{"model": "image flow-matching model", "dataset": "photos with spoken descriptions (Open Images, Localized Narratives)", "image_size": 32, "conditioning": "none", "objective": "flow_matching", "layers": 16, "max_precond_dim": 512, "one_sided": true, "ema_decay": 0.995, "steps": 8500}
Rows from block 2 of a small image flow-matching model, named by matrix and row number. Rows with one number belong to one neuron. Each number is 50 + 15 x the weight over its row's rms, rounded and kept within 0 to 99. All counts start at 0.
After each neuron's rows are labels from the 100 images, of 14976 (inputs lightly noised), where the neuron reaches its highest value: "top examples" is what is common among them. Only what is clearly more common there than usual is listed. The data: photos with spoken descriptions (Open Images, Localized Narratives).
# fc1: MLP up (model.blocks.2.mlp.fc1.weight, 768x192), inputs 0-95
# fc2: MLP down (model.blocks.2.mlp.fc2.weight, 192x768, transposed), outputs 0-95

fc1.376:61 35 32 64 59 49 65 40 41 65 46 64 45 59 32 39 69 52 58 59 54 50 39 69 46 51 56 15 98 46 25 53 45 32 57 50 42 50 61 51 47 47 46 55 48 60 61 65 99 60 54 20 37 52 50 11 45 53 31 51 39 49 52 65 45 38 68 27 52 38 62 62 50 53 54 62 43 05 43 50 77 62 53 50 63 41 52 84 43 60 34 43 31 30 38 58
fc2.376:43 56 61 52 67 48 77 30 50 60 53 42 56 51 49 63 55 47 99 50 49 51 52 47 50 63 64 40 45 50 98 50 55 44 75 62 69 51 51 44 49 63 43 47 68 52 48 50 50 56 47 23 73 67 52 53 44 62 57 57 43 45 43 48 48 48 35 46 59 46 56 37 87 42 52 53 49 54 40 49 81 45 53 57 58 80 46 27 43 53 52 57 55 15 37 76
top examples: text has "lights"

fc1.605:10 58 76 67 69 14 67 85 38 45 60 73 27 46 47 88 84 52 53 31 37 52 39 63 61 46 45 49 57 65 81 46 57 38 76 55 68 46 79 37 61 47 50 60 43 54 43 55 42 49 53 61 50 28 29 48 34 32 51 41 53 49 64 53 72 65 51 70 28 70 57 64 69 59 46 46 19 48 56 46 34 52 59 44 55 74 51 70 46 38 61 46 55 29 60 19
fc2.605:83 56 48 81 45 75 29 31 56 66 45 56 67 37 55 43 62 43 46 43 36 70 23 51 35 62 62 45 59 74 55 50 66 58 94 49 52 27 17 46 49 17 59 66 46 48 61 51 67 61 43 46 00 71 36 56 84 62 41 46 36 62 63 75 64 48 37 54 33 34 46 67 45 39 53 27 34 50 66 47 54 57 49 59 32 47 78 56 69 37 54 54 46 53 50 51
top examples: text has "grass"

fc1.623:44 50 31 49 89 47 44 57 64 69 49 64 54 63 83 54 53 42 60 39 41 37 57 28 39 74 68 56 32 52 36 86 24 34 46 99 48 56 52 32 60 45 45 57 55 79 73 57 42 52 45 74 46 51 59 40 44 37 51 51 41 48 42 37 52 42 31 35 53 36 46 45 61 54 46 46 46 73 71 42 46 55 59 57 52 83 34 52 45 55 59 54 35 66 75 30
fc2.623:45 56 53 47 21 52 53 61 48 45 21 68 19 51 44 67 26 48 80 47 42 43 41 38 41 00 72 47 39 42 42 56 50 52 65 47 50 43 49 42 37 48 45 51 51 61 47 58 43 82 47 52 83 54 46 50 50 52 73 52 42 39 43 57 77 49 47 49 55 35 57 42 67 43 52 48 55 73 55 73 67 48 55 57 44 58 53 57 34 00 80 49 20 77 45 50
top examples: text has "sky"

fc1.296:55 48 09 58 73 38 39 60 34 62 51 50 32 26 62 72 51 45 51 44 63 40 30 35 32 53 55 50 60 53 49 70 04 51 42 88 54 60 62 59 49 46 46 66 69 60 69 81 77 50 50 48 57 51 44 48 36 41 51 31 33 49 47 54 41 49 48 41 85 53 59 62 56 51 30 50 50 63 88 44 67 32 56 47 45 76 42 47 47 33 27 43 56 32 87 41
fc2.296:42 56 65 52 36 44 13 39 56 48 69 61 50 40 52 64 42 62 67 67 47 44 51 74 68 27 52 58 70 52 53 50 52 46 59 62 46 46 43 50 72 56 62 52 80 55 29 43 42 52 58 51 87 77 52 43 37 78 94 44 45 41 50 51 76 46 44 32 53 44 62 30 45 47 60 60 63 66 21 64 82 54 43 44 48 42 54 58 52 11 75 21 35 48 22 42
top examples: text has "grass"

fc1.354:52 46 21 52 62 57 53 57 59 49 67 38 40 52 43 75 48 54 56 63 50 47 40 10 54 69 44 41 46 61 40 48 54 11 47 46 52 51 46 46 52 46 64 54 59 64 36 66 33 40 57 53 32 55 43 37 51 46 46 59 73 49 41 26 52 62 31 22 49 59 57 51 55 62 62 66 50 02 65 41 42 36 45 56 68 64 34 53 40 46 70 43 64 45 61 64
fc2.354:56 58 49 49 38 55 63 67 48 55 52 12 49 50 42 37 88 45 75 47 44 38 45 40 84 75 09 54 66 50 42 50 67 92 26 74 44 44 54 53 51 56 67 42 57 44 46 39 51 52 50 40 50 51 61 58 42 56 55 44 49 57 46 53 16 62 71 49 51 62 56 54 28 42 16 48 45 90 32 61 42 76 33 53 58 62 54 68 27 44 24 57 33 00 41 59
top examples: text has "text"

fc1.273:39 51 52 60 75 46 35 37 67 52 57 55 38 74 56 35 47 50 31 59 52 31 41 46 57 47 53 55 61 40 37 57 83 71 27 72 53 55 48 47 44 51 41 66 19 69 05 38 24 48 51 59 50 49 58 19 58 23 57 64 59 50 59 15 51 53 56 37 34 34 50 58 60 63 29 48 41 75 43 22 35 54 61 56 53 67 60 75 44 52 33 54 49 35 56 56
fc2.273:59 64 35 50 44 44 33 21 53 54 01 58 48 44 53 56 53 47 38 41 52 38 52 43 56 54 69 57 75 41 59 49 54 47 42 29 78 41 66 46 38 52 56 52 63 50 47 43 39 41 46 60 46 50 32 51 46 34 38 43 48 59 44 45 60 42 29 44 45 58 37 81 67 20 47 53 51 78 62 60 05 77 56 42 56 66 54 71 44 89 60 57 77 56 29 41
top examples: text has "sky"

fc1.692:51 54 31 25 56 44 49 52 27 54 61 30 22 13 75 56 38 36 27 63 43 32 37 30 43 74 58 31 69 53 37 86 38 58 27 74 65 51 32 51 57 52 49 58 59 65 45 25 57 59 48 38 51 63 52 42 46 48 55 55 56 43 49 40 48 63 19 33 46 52 45 61 40 45 23 55 32 60 58 45 99 27 57 49 46 60 47 18 46 31 64 52 60 63 38 42
fc2.692:57 53 53 51 22 49 56 41 52 39 59 33 10 52 48 33 39 55 33 41 39 48 54 72 60 44 76 60 81 38 31 56 46 39 51 48 55 43 53 52 50 44 58 41 46 66 46 41 56 48 41 43 62 63 43 59 46 54 68 59 51 43 42 51 71 42 62 38 44 44 41 46 58 57 62 48 58 48 35 48 99 26 45 43 53 84 44 49 52 38 34 64 47 61 45 54
top examples: text has "plants"; text has "grass"

fc1.387:15 47 34 40 52 54 59 18 63 66 52 39 52 45 67 18 68 62 09 38 18 44 48 46 34 54 33 62 46 65 36 60 43 59 58 68 56 41 45 35 57 64 32 55 61 64 37 58 51 72 38 69 61 73 47 46 57 59 67 48 26 51 66 53 66 02 56 53 43 51 46 40 45 41 41 65 57 49 57 68 07 61 52 47 64 69 59 99 68 64 47 30 52 48 44 40
fc2.387:87 66 63 45 49 97 62 51 46 60 47 49 60 86 57 46 51 65 64 52 60 79 42 62 60 58 42 38 56 74 55 94 61 49 64 50 53 45 60 35 37 56 58 62 34 34 59 42 29 54 52 31 54 71 64 84 17 40 47 38 20 61 78 48 37 56 55 42 56 24 78 72 44 68 42 36 75 49 19 52 35 47 50 47 16 45 66 61 72 55 39 74 50 53 46 54
top examples: text has "plants"; text has "grass"

fc1.533:49 51 44 58 35 77 80 42 31 34 58 62 36 48 39 63 54 46 11 55 56 53 37 52 45 38 64 16 39 39 44 62 15 47 46 31 51 54 64 43 54 49 60 61 42 62 81 36 70 47 46 33 33 27 59 46 48 45 42 45 32 51 43 67 43 37 66 21 75 50 56 42 30 26 57 52 39 65 68 42 91 84 57 43 67 47 37 62 57 52 56 49 50 30 36 26
fc2.533:44 29 51 50 48 53 43 61 46 53 42 29 58 48 50 45 11 53 24 54 50 58 54 44 44 49 33 50 59 48 45 48 58 51 44 59 03 62 38 53 55 51 38 43 33 48 48 60 54 42 48 35 56 28 68 58 51 54 66 56 47 28 49 48 57 62 43 47 57 55 68 33 49 57 46 54 43 78 34 52 99 39 52 43 47 72 59 44 87 09 51 53 06 49 36 38
top examples: text has "table"

fc1.26:48 53 39 81 55 52 60 55 93 54 59 64 55 59 68 44 51 52 40 38 52 47 63 42 44 61 58 57 34 54 39 61 39 64 53 62 48 42 84 62 35 45 47 53 34 67 74 42 34 55 35 58 44 54 43 44 34 41 55 52 37 58 51 57 39 41 45 41 39 27 45 30 66 49 67 55 47 03 55 40 41 57 53 52 46 41 67 45 52 56 47 66 04 21 40 37
fc2.26:42 45 49 53 61 54 44 62 49 48 46 00 68 51 50 68 73 48 28 46 55 57 45 51 26 13 40 39 35 37 79 51 43 52 58 36 56 45 56 48 48 51 43 55 66 51 53 49 34 45 50 55 82 52 51 44 61 35 53 46 54 31 45 52 92 65 38 57 56 37 59 40 38 09 71 44 52 98 53 46 24 19 52 56 38 50 39 37 60 33 55 24 68 29 65 45
top examples: text has "dark"

fc1.260:47 34 00 37 30 56 43 49 53 41 48 36 57 59 35 87 50 38 25 46 52 55 56 43 48 52 46 47 53 34 28 48 48 54 75 33 51 43 31 56 38 38 55 40 44 41 57 26 60 65 58 48 66 42 26 51 45 62 53 65 63 77 49 51 68 91 46 37 42 50 42 61 40 54 53 47 32 51 57 48 41 76 39 36 44 34 55 22 53 75 71 70 49 58 43 53
fc2.260:68 49 53 35 48 21 44 44 46 23 43 46 61 54 62 70 54 39 35 40 67 52 77 50 23 49 48 61 64 61 56 48 53 58 46 50 48 43 67 48 53 30 26 67 52 58 56 60 51 51 82 90 27 26 61 29 35 78 57 52 73 72 47 07 51 47 35 50 53 44 51 42 51 58 47 55 23 53 78 41 43 65 46 57 77 36 41 43 52 41 37 45 39 55 42 54
top examples: text has "grass"

fc1.703:36 35 85 52 36 30 58 72 45 47 57 86 47 47 39 65 71 50 65 52 53 32 29 54 50 53 13 61 51 58 78 51 46 15 43 52 53 48 83 34 54 50 52 39 44 42 39 46 41 34 59 44 37 48 25 56 62 46 44 58 61 37 35 45 50 56 44 69 25 40 57 48 63 54 50 35 46 48 62 69 64 50 38 47 47 55 32 28 53 68 76 54 54 47 41 28
fc2.703:80 66 43 74 49 27 57 17 41 49 47 43 49 36 43 55 59 31 52 51 53 49 35 42 34 25 54 59 53 48 45 63 54 55 63 50 47 33 39 14 48 24 26 36 59 49 60 57 82 62 43 61 19 87 09 60 69 47 56 53 57 54 69 62 84 47 56 48 34 53 50 58 53 53 44 82 76 47 56 40 50 53 47 65 42 69 55 47 53 43 43 42 48 49 55 35
top examples: text has "table"

fc1.228:87 11 48 71 44 42 49 35 26 53 30 40 61 57 47 28 38 56 26 44 41 58 54 34 71 51 52 70 50 64 67 64 51 47 74 59 58 61 61 76 40 44 36 48 49 54 39 51 37 30 44 59 51 59 82 59 75 32 46 09 57 51 37 31 36 70 51 60 36 61 36 67 53 54 54 63 63 51 91 53 84 44 43 59 68 68 63 55 46 33 27 51 49 72 43 45
fc2.228:55 46 68 77 64 48 33 65 59 30 44 42 43 68 44 68 49 53 49 53 52 42 46 62 46 65 46 63 50 34 51 51 43 51 99 52 59 72 66 66 32 83 83 60 54 55 72 54 35 51 27 24 27 65 55 57 76 58 60 47 73 52 98 82 42 47 44 54 44 26 29 60 42 73 70 33 66 48 49 46 58 44 48 52 45 71 49 53 82 47 51 34 53 51 38 54
top examples: text has "sky"; text has "trees"; text has "grass"

fc1.583:50 39 47 65 61 65 47 64 72 50 45 53 43 58 53 38 38 44 42 49 53 41 70 32 39 58 52 67 07 56 56 73 30 54 53 57 39 42 54 45 40 43 45 39 34 57 64 36 63 44 36 65 53 50 55 41 51 47 30 48 44 54 47 57 42 51 32 37 51 49 47 32 33 61 44 59 30 82 73 36 34 52 62 44 61 52 48 48 50 41 40 67 05 56 57 18
fc2.583:55 47 56 49 24 59 45 69 41 46 39 00 22 51 50 56 34 52 27 45 52 63 49 49 54 38 36 39 48 42 59 54 56 61 36 56 60 46 57 46 52 43 47 62 58 49 52 53 43 89 40 46 74 60 59 38 55 33 68 51 48 52 42 52 66 66 40 62 48 37 52 40 61 36 49 53 49 86 49 51 50 50 55 51 44 32 48 76 51 00 55 56 58 80 54 49
top examples: text has "dark"; text has "guitar"; text has "playing"

fc1.402:47 54 51 54 60 46 36 35 78 31 54 52 54 76 62 39 36 55 45 38 49 38 32 51 45 25 40 45 34 38 42 54 64 43 19 57 59 40 32 37 44 58 57 67 20 50 08 26 30 66 53 55 55 46 51 50 70 52 71 58 54 47 40 04 33 49 47 45 37 41 51 57 52 23 27 32 36 64 56 44 46 52 61 45 44 60 70 62 45 47 45 45 77 26 57 79
fc2.402:59 57 56 44 71 50 57 42 55 53 40 34 75 50 54 40 91 53 27 52 52 42 53 25 73 50 43 54 57 48 35 56 47 64 39 31 35 50 47 47 42 51 57 58 44 53 53 70 43 34 41 49 37 45 51 54 48 71 20 53 46 55 50 54 25 42 60 54 49 50 53 55 79 74 57 46 41 90 49 27 25 46 49 41 48 66 43 87 63 81 59 41 62 66 29 57
top examples: text has "sky"; text has "water"

fc1.564:48 64 38 95 94 50 42 44 66 49 54 68 50 49 60 47 27 52 50 68 38 54 56 42 51 52 52 51 52 43 40 32 59 89 48 56 52 51 52 51 36 49 40 67 25 67 54 45 32 48 45 52 31 46 54 48 48 27 54 49 33 54 80 43 48 31 44 18 45 31 53 38 63 47 44 56 59 68 50 18 22 59 99 53 36 38 58 35 48 32 42 50 17 37 64 38
fc2.564:49 45 36 55 00 49 45 33 50 64 16 59 25 46 46 72 59 42 62 50 38 61 50 38 39 29 69 45 52 38 56 55 45 37 54 39 57 45 55 57 33 51 33 51 78 58 44 45 37 73 59 61 86 57 43 51 58 39 65 35 45 54 39 40 65 77 49 34 33 46 43 40 85 55 37 51 53 79 38 61 23 52 86 50 54 37 49 41 44 37 44 55 96 38 39 36
top examples: text has "blue"

fc1.88:61 41 11 92 46 63 46 51 58 66 57 62 50 54 56 80 63 52 42 49 53 50 47 48 54 57 66 32 71 51 50 37 32 59 82 38 46 46 79 55 39 46 44 56 42 68 67 56 52 58 43 44 34 51 39 31 39 47 37 60 19 63 70 61 49 38 60 21 39 50 55 37 52 41 66 56 60 12 67 39 06 50 53 47 49 44 51 28 58 57 46 60 14 44 37 50
fc2.88:54 40 49 53 62 53 66 44 48 55 45 09 71 52 54 47 66 45 52 54 44 57 50 53 45 15 69 37 38 46 80 57 42 44 56 54 44 53 46 49 62 59 34 55 65 57 49 46 44 52 45 43 90 43 44 36 55 49 62 43 63 43 44 50 64 99 39 65 48 21 50 25 41 35 47 49 51 84 43 72 08 53 55 54 50 76 38 25 51 44 40 35 66 00 37 65
top examples: text has "dark"

fc1.670:39 69 63 33 79 50 48 38 57 47 50 76 62 58 45 71 45 66 44 27 27 69 44 48 46 39 40 59 45 61 60 50 59 74 69 75 47 51 48 83 41 46 38 74 58 65 46 53 72 57 42 58 67 25 66 43 26 48 56 20 56 40 88 59 51 42 48 30 53 41 50 43 43 71 29 43 33 47 38 38 40 43 81 44 28 62 46 96 50 65 16 36 39 20 99 41
fc2.670:56 55 64 45 46 50 35 42 47 41 61 52 46 28 24 45 46 49 40 65 36 33 04 48 38 69 31 26 42 54 55 24 41 49 25 52 53 64 14 72 49 20 39 49 58 42 36 46 36 52 62 44 44 36 49 62 53 67 33 37 66 41 36 64 42 53 41 50 60 48 87 45 56 16 52 00 65 46 59 49 48 52 54 50 46 38 37 65 64 54 66 71 56 47 51 59
top examples: text has "grass"

fc1.537:70 51 63 54 64 61 71 60 37 33 41 40 85 56 48 55 53 48 73 48 53 53 42 55 55 29 55 47 54 58 73 45 54 99 58 44 36 49 54 47 43 61 57 23 58 31 58 63 62 37 48 41 38 45 40 22 68 62 38 55 70 54 56 72 57 26 27 67 50 46 38 34 52 31 50 39 61 62 64 70 56 41 45 50 49 32 24 20 50 48 43 49 55 42 61 33
fc2.537:52 38 67 53 32 49 37 47 55 53 50 22 50 42 58 65 27 62 61 57 48 45 61 49 28 39 60 51 78 59 41 47 49 35 43 49 19 44 49 48 49 57 51 54 26 44 62 49 52 73 63 41 66 22 61 47 47 48 84 53 56 25 54 52 50 52 79 61 45 39 45 26 38 36 48 48 54 69 41 74 51 40 48 41 54 27 52 56 67 00 72 54 08 56 21 54
top examples: text has "front"

fc1.554:48 46 51 65 77 70 55 65 47 46 45 61 47 60 52 47 40 53 38 57 42 54 52 34 45 35 55 53 30 54 58 78 43 70 51 56 49 47 62 44 45 47 47 37 30 56 82 40 65 46 38 45 43 46 44 42 53 45 26 43 50 55 66 80 42 36 37 43 54 42 46 32 41 18 54 60 44 92 52 49 58 48 53 47 57 36 53 15 49 50 35 58 00 58 61 17
fc2.554:46 38 43 48 25 58 44 49 44 52 29 35 23 47 49 64 35 46 30 51 51 60 52 29 47 34 35 40 76 47 40 49 59 53 33 47 27 40 56 51 43 53 43 58 36 48 53 58 41 78 47 47 66 51 68 53 52 36 70 58 47 35 47 49 36 54 98 64 40 31 50 26 63 63 40 47 44 96 44 63 53 57 54 49 45 22 52 58 64 00 55 53 71 74 47 37
top examples: text has "dark"; text has "playing"

fc1.171:43 18 18 72 45 32 49 35 35 51 53 56 51 43 36 55 42 49 66 28 43 41 38 38 52 37 45 46 51 61 22 34 57 80 48 52 61 48 48 47 45 46 86 68 68 71 27 43 39 53 61 36 46 21 56 40 52 44 52 56 62 45 54 49 41 38 52 29 53 42 73 61 50 37 56 52 54 00 64 34 52 49 57 39 64 48 26 54 61 65 50 23 65 38 50 59
fc2.171:70 49 58 49 40 53 68 34 52 47 58 42 75 49 53 53 55 48 23 57 53 44 45 55 78 32 49 52 43 52 26 51 58 45 40 59 45 51 47 48 76 44 50 54 53 50 54 50 47 86 47 44 50 58 51 48 57 34 72 44 43 87 58 49 00 41 56 43 51 31 47 50 43 40 07 46 52 91 56 36 57 63 49 52 47 52 54 99 41 43 62 52 34 16 53 75
top examples: text has "white"

fc1.24:49 49 71 34 49 51 61 55 26 53 46 30 54 36 64 50 57 47 75 70 22 47 55 42 42 61 60 73 65 39 57 60 47 70 48 30 42 35 43 39 64 56 46 30 68 35 38 76 57 50 56 63 73 66 50 16 53 63 57 43 44 53 69 47 53 61 42 59 66 62 47 55 60 62 44 47 62 40 54 46 52 34 56 59 42 37 29 49 45 54 53 51 99 99 55 44
fc2.24:49 50 49 46 50 48 46 91 51 51 40 42 44 56 51 32 63 55 51 45 52 51 44 39 18 53 51 51 60 53 33 63 38 47 45 52 49 43 48 48 47 55 44 47 27 42 50 55 54 46 44 52 77 42 55 51 59 49 61 50 52 50 49 52 68 56 62 79 53 46 58 29 57 58 46 48 60 43 67 45 50 57 49 55 53 43 53 43 46 13 48 51 00 89 37 49
top examples: text has "white"

fc1.627:22 28 58 54 27 45 41 84 69 63 36 53 37 48 71 45 44 44 40 45 45 72 27 37 58 58 43 53 54 47 16 48 51 65 35 50 41 67 34 57 51 52 21 52 39 61 49 31 45 56 39 51 93 66 59 35 35 50 89 40 29 52 70 63 61 17 56 63 64 33 61 51 44 42 31 41 45 50 34 45 16 52 46 68 59 55 45 59 80 64 42 47 59 42 23 43
fc2.627:50 74 38 44 47 64 29 41 50 66 52 58 58 71 38 27 56 66 60 39 70 14 61 70 49 45 37 40 53 66 41 50 47 44 48 45 66 67 65 45 62 44 99 43 40 71 45 43 36 48 69 34 64 46 76 46 30 41 23 50 37 60 61 31 25 55 47 49 58 27 53 45 40 59 48 53 83 51 26 59 45 61 51 54 12 31 43 57 58 52 49 54 50 58 46 64
top examples: text has "plants"

fc1.176:31 18 35 67 43 52 64 65 50 61 61 60 57 26 65 53 29 61 20 37 49 94 59 60 68 45 28 67 49 53 51 45 62 76 52 45 57 41 32 58 21 47 27 43 54 45 38 56 49 44 34 57 63 43 46 60 40 67 63 52 32 56 89 55 70 27 44 53 35 11 44 58 18 58 50 36 40 50 61 35 34 28 45 44 45 45 62 66 60 55 43 55 56 56 80 49
fc2.176:71 74 49 29 51 25 29 48 49 46 50 51 64 49 63 37 49 45 48 28 71 58 69 45 50 65 25 33 51 83 58 64 37 47 39 54 71 38 80 46 66 63 71 02 51 40 47 49 44 45 67 65 49 27 90 00 49 48 50 44 49 46 51 67 19 55 58 63 67 66 83 40 54 48 65 51 67 48 65 50 43 60 49 51 32 35 56 55 69 49 53 50 52 57 41 78
top examples: text has "grass"; text has "green"

fc1.674:53 54 35 62 53 45 36 44 44 52 42 53 40 55 69 42 44 45 37 53 57 34 26 49 53 40 41 53 50 67 65 42 50 49 23 40 62 51 52 53 43 54 50 55 29 54 34 53 51 67 53 60 73 58 63 52 55 36 50 47 39 41 17 32 60 49 38 18 49 48 58 48 43 48 16 47 28 93 95 23 53 62 54 43 62 62 64 63 56 61 45 60 78 26 56 48
fc2.674:53 47 63 50 77 42 45 34 49 51 77 66 67 56 48 56 78 53 32 55 51 58 39 59 51 86 44 44 81 57 31 45 50 59 55 47 63 56 40 49 66 60 44 62 61 56 50 54 56 22 46 45 83 65 31 74 47 72 29 54 45 55 43 36 99 47 81 27 58 53 57 65 47 31 60 54 47 86 37 46 38 35 47 46 48 68 48 66 38 72 38 33 30 74 35 45
top examples: text has "text"

fc1.479:35 37 48 51 33 59 43 37 30 56 46 56 47 40 34 57 59 47 60 44 50 39 64 30 61 53 38 59 60 56 51 40 50 76 70 52 57 56 57 61 27 36 58 39 48 23 51 29 62 41 56 58 48 50 29 39 54 41 35 55 63 60 57 52 49 57 47 68 56 36 59 63 58 47 12 22 37 49 50 00 42 36 52 22 38 06 49 20 43 76 57 65 62 58 76 50
fc2.479:62 50 64 50 48 36 51 34 57 50 37 41 60 57 47 28 44 19 43 55 90 78 01 54 45 33 40 61 83 35 55 17 33 50 31 58 61 41 63 53 56 13 54 53 59 45 50 50 57 55 38 63 78 68 47 15 65 75 68 48 62 37 33 66 58 54 40 48 67 65 47 64 52 51 48 25 66 46 63 58 43 52 47 45 47 63 55 41 55 50 47 41 44 51 55 38
top examples: text has "wall"

fc1.532:45 56 34 60 34 48 63 53 36 48 39 64 32 41 64 69 57 55 23 69 43 66 49 67 64 43 49 21 88 33 73 44 67 43 52 44 58 58 66 67 30 44 43 42 41 55 42 61 71 42 52 42 55 41 56 64 47 40 49 46 27 52 79 81 47 60 63 50 36 43 49 53 57 38 44 51 40 49 42 58 49 60 42 44 40 23 86 41 56 40 57 47 16 50 30 47
fc2.532:63 59 73 49 65 55 54 13 49 59 50 30 45 52 49 52 26 48 49 46 50 52 46 45 53 54 49 36 69 56 50 54 51 51 55 55 59 48 46 50 66 63 46 54 36 43 53 48 45 43 46 34 63 28 53 50 39 55 32 60 44 42 48 34 43 63 31 45 44 52 55 00 91 63 37 58 50 51 23 43 23 44 52 41 56 47 56 22 70 70 34 44 99 41 42 46
top examples: text has "lights"

fc1.642:40 54 51 27 37 72 32 58 55 42 68 42 54 63 36 39 44 58 26 69 63 45 31 35 34 54 42 53 56 53 39 45 46 64 36 18 60 46 34 73 57 65 50 35 33 20 47 33 44 81 39 44 53 61 71 48 37 69 72 58 35 36 31 53 66 43 46 40 49 35 80 47 48 55 58 37 72 50 53 54 39 53 46 57 61 31 35 33 44 38 34 47 47 45 54 49
fc2.642:49 54 60 24 43 56 29 35 42 62 43 54 66 86 56 62 36 56 47 11 55 70 44 36 53 30 39 33 55 43 32 25 57 47 39 62 60 62 68 36 64 71 51 39 54 82 61 67 32 49 24 44 43 26 38 66 30 55 57 45 42 66 81 39 37 50 48 56 51 60 30 40 58 36 45 16 38 45 37 48 45 56 48 47 60 58 48 32 39 52 47 43 57 47 46 51
top examples: text has "wall"

fc1.506:61 46 63 56 59 51 60 44 59 47 30 53 70 60 61 44 44 55 88 63 40 42 41 36 41 00 56 38 80 73 63 45 81 38 43 36 43 60 54 68 52 43 61 52 57 35 60 48 54 58 52 49 43 90 42 27 55 66 58 50 46 53 38 49 40 59 00 79 53 61 33 34 54 25 53 42 63 59 25 76 72 58 09 40 55 28 43 65 51 60 63 50 34 40 56 60
fc2.506:52 41 92 60 72 43 45 42 50 48 29 71 50 47 48 38 61 46 43 54 46 48 58 65 42 41 52 57 99 40 15 42 54 67 52 55 68 43 45 49 51 44 51 52 04 52 54 59 45 38 50 49 46 28 44 50 51 51 24 59 49 43 54 48 50 29 51 68 45 56 51 27 55 36 51 55 40 41 53 55 69 47 48 49 48 35 46 89 63 57 61 38 67 63 17 51
top examples: text has "buildings"

fc1.460:41 55 19 56 95 81 61 51 42 45 53 56 68 41 37 48 40 52 54 33 45 41 45 41 40 27 57 20 50 47 44 52 54 77 49 28 33 51 49 37 53 52 57 47 37 54 86 45 58 37 44 35 32 35 44 46 43 47 27 55 74 48 32 60 43 54 63 46 63 45 47 32 32 24 60 55 59 65 50 48 88 52 69 42 67 36 30 39 51 49 58 43 40 39 54 38
fc2.460:41 37 64 54 27 51 40 46 50 45 49 44 47 48 53 59 26 47 41 63 55 51 63 51 27 59 52 49 71 57 29 59 62 41 53 64 00 51 48 53 37 61 38 42 30 50 48 51 48 48 49 36 64 31 64 54 51 51 86 51 56 31 54 47 59 37 32 58 46 56 54 41 48 45 31 44 42 79 25 85 93 34 62 44 48 69 54 58 87 01 51 46 18 51 31 47
top examples: text has "plants"

fc1.388:43 54 80 24 45 44 52 96 33 48 71 47 33 43 54 34 45 46 49 55 39 69 34 43 59 46 31 62 54 70 59 27 59 65 50 24 58 46 68 83 66 54 55 34 36 20 59 44 61 64 44 38 57 37 38 39 47 50 64 41 38 63 50 48 67 49 47 53 43 32 54 62 68 61 38 60 39 48 34 37 56 35 45 53 80 37 41 30 61 47 34 46 65 58 75 41
fc2.388:60 73 60 49 44 27 41 43 50 55 38 47 58 59 43 34 41 84 42 60 39 41 39 47 53 38 32 30 52 55 39 21 46 45 82 58 67 81 75 47 73 72 58 44 75 79 44 54 43 43 32 30 61 39 37 61 55 62 38 48 23 48 92 61 48 53 58 44 22 81 69 28 58 31 46 34 41 41 37 52 49 61 48 37 32 78 42 42 61 54 54 27 49 45 42 40
top examples: text has "wall"

fc1.491:49 45 74 45 46 44 52 46 50 57 47 40 45 38 65 91 46 55 43 47 45 43 29 25 36 61 50 39 46 49 49 62 59 43 18 54 48 61 58 56 71 49 52 45 70 75 60 99 46 47 52 39 65 42 25 34 69 52 50 50 29 50 51 48 56 56 16 49 57 49 41 60 52 59 49 68 63 57 45 49 60 40 00 59 78 68 48 77 42 59 55 34 48 34 38 48
fc2.491:55 67 53 54 35 50 49 68 40 48 41 69 38 51 46 46 51 45 37 50 38 43 59 69 49 67 46 62 51 46 30 38 48 51 31 50 54 52 72 40 22 48 50 53 60 68 47 11 53 49 50 48 37 33 48 65 44 41 75 48 47 63 56 56 42 54 85 50 43 39 45 00 64 31 51 52 34 46 46 38 60 73 12 38 71 45 47 78 66 58 70 46 53 61 45 64
top examples: text has "sitting"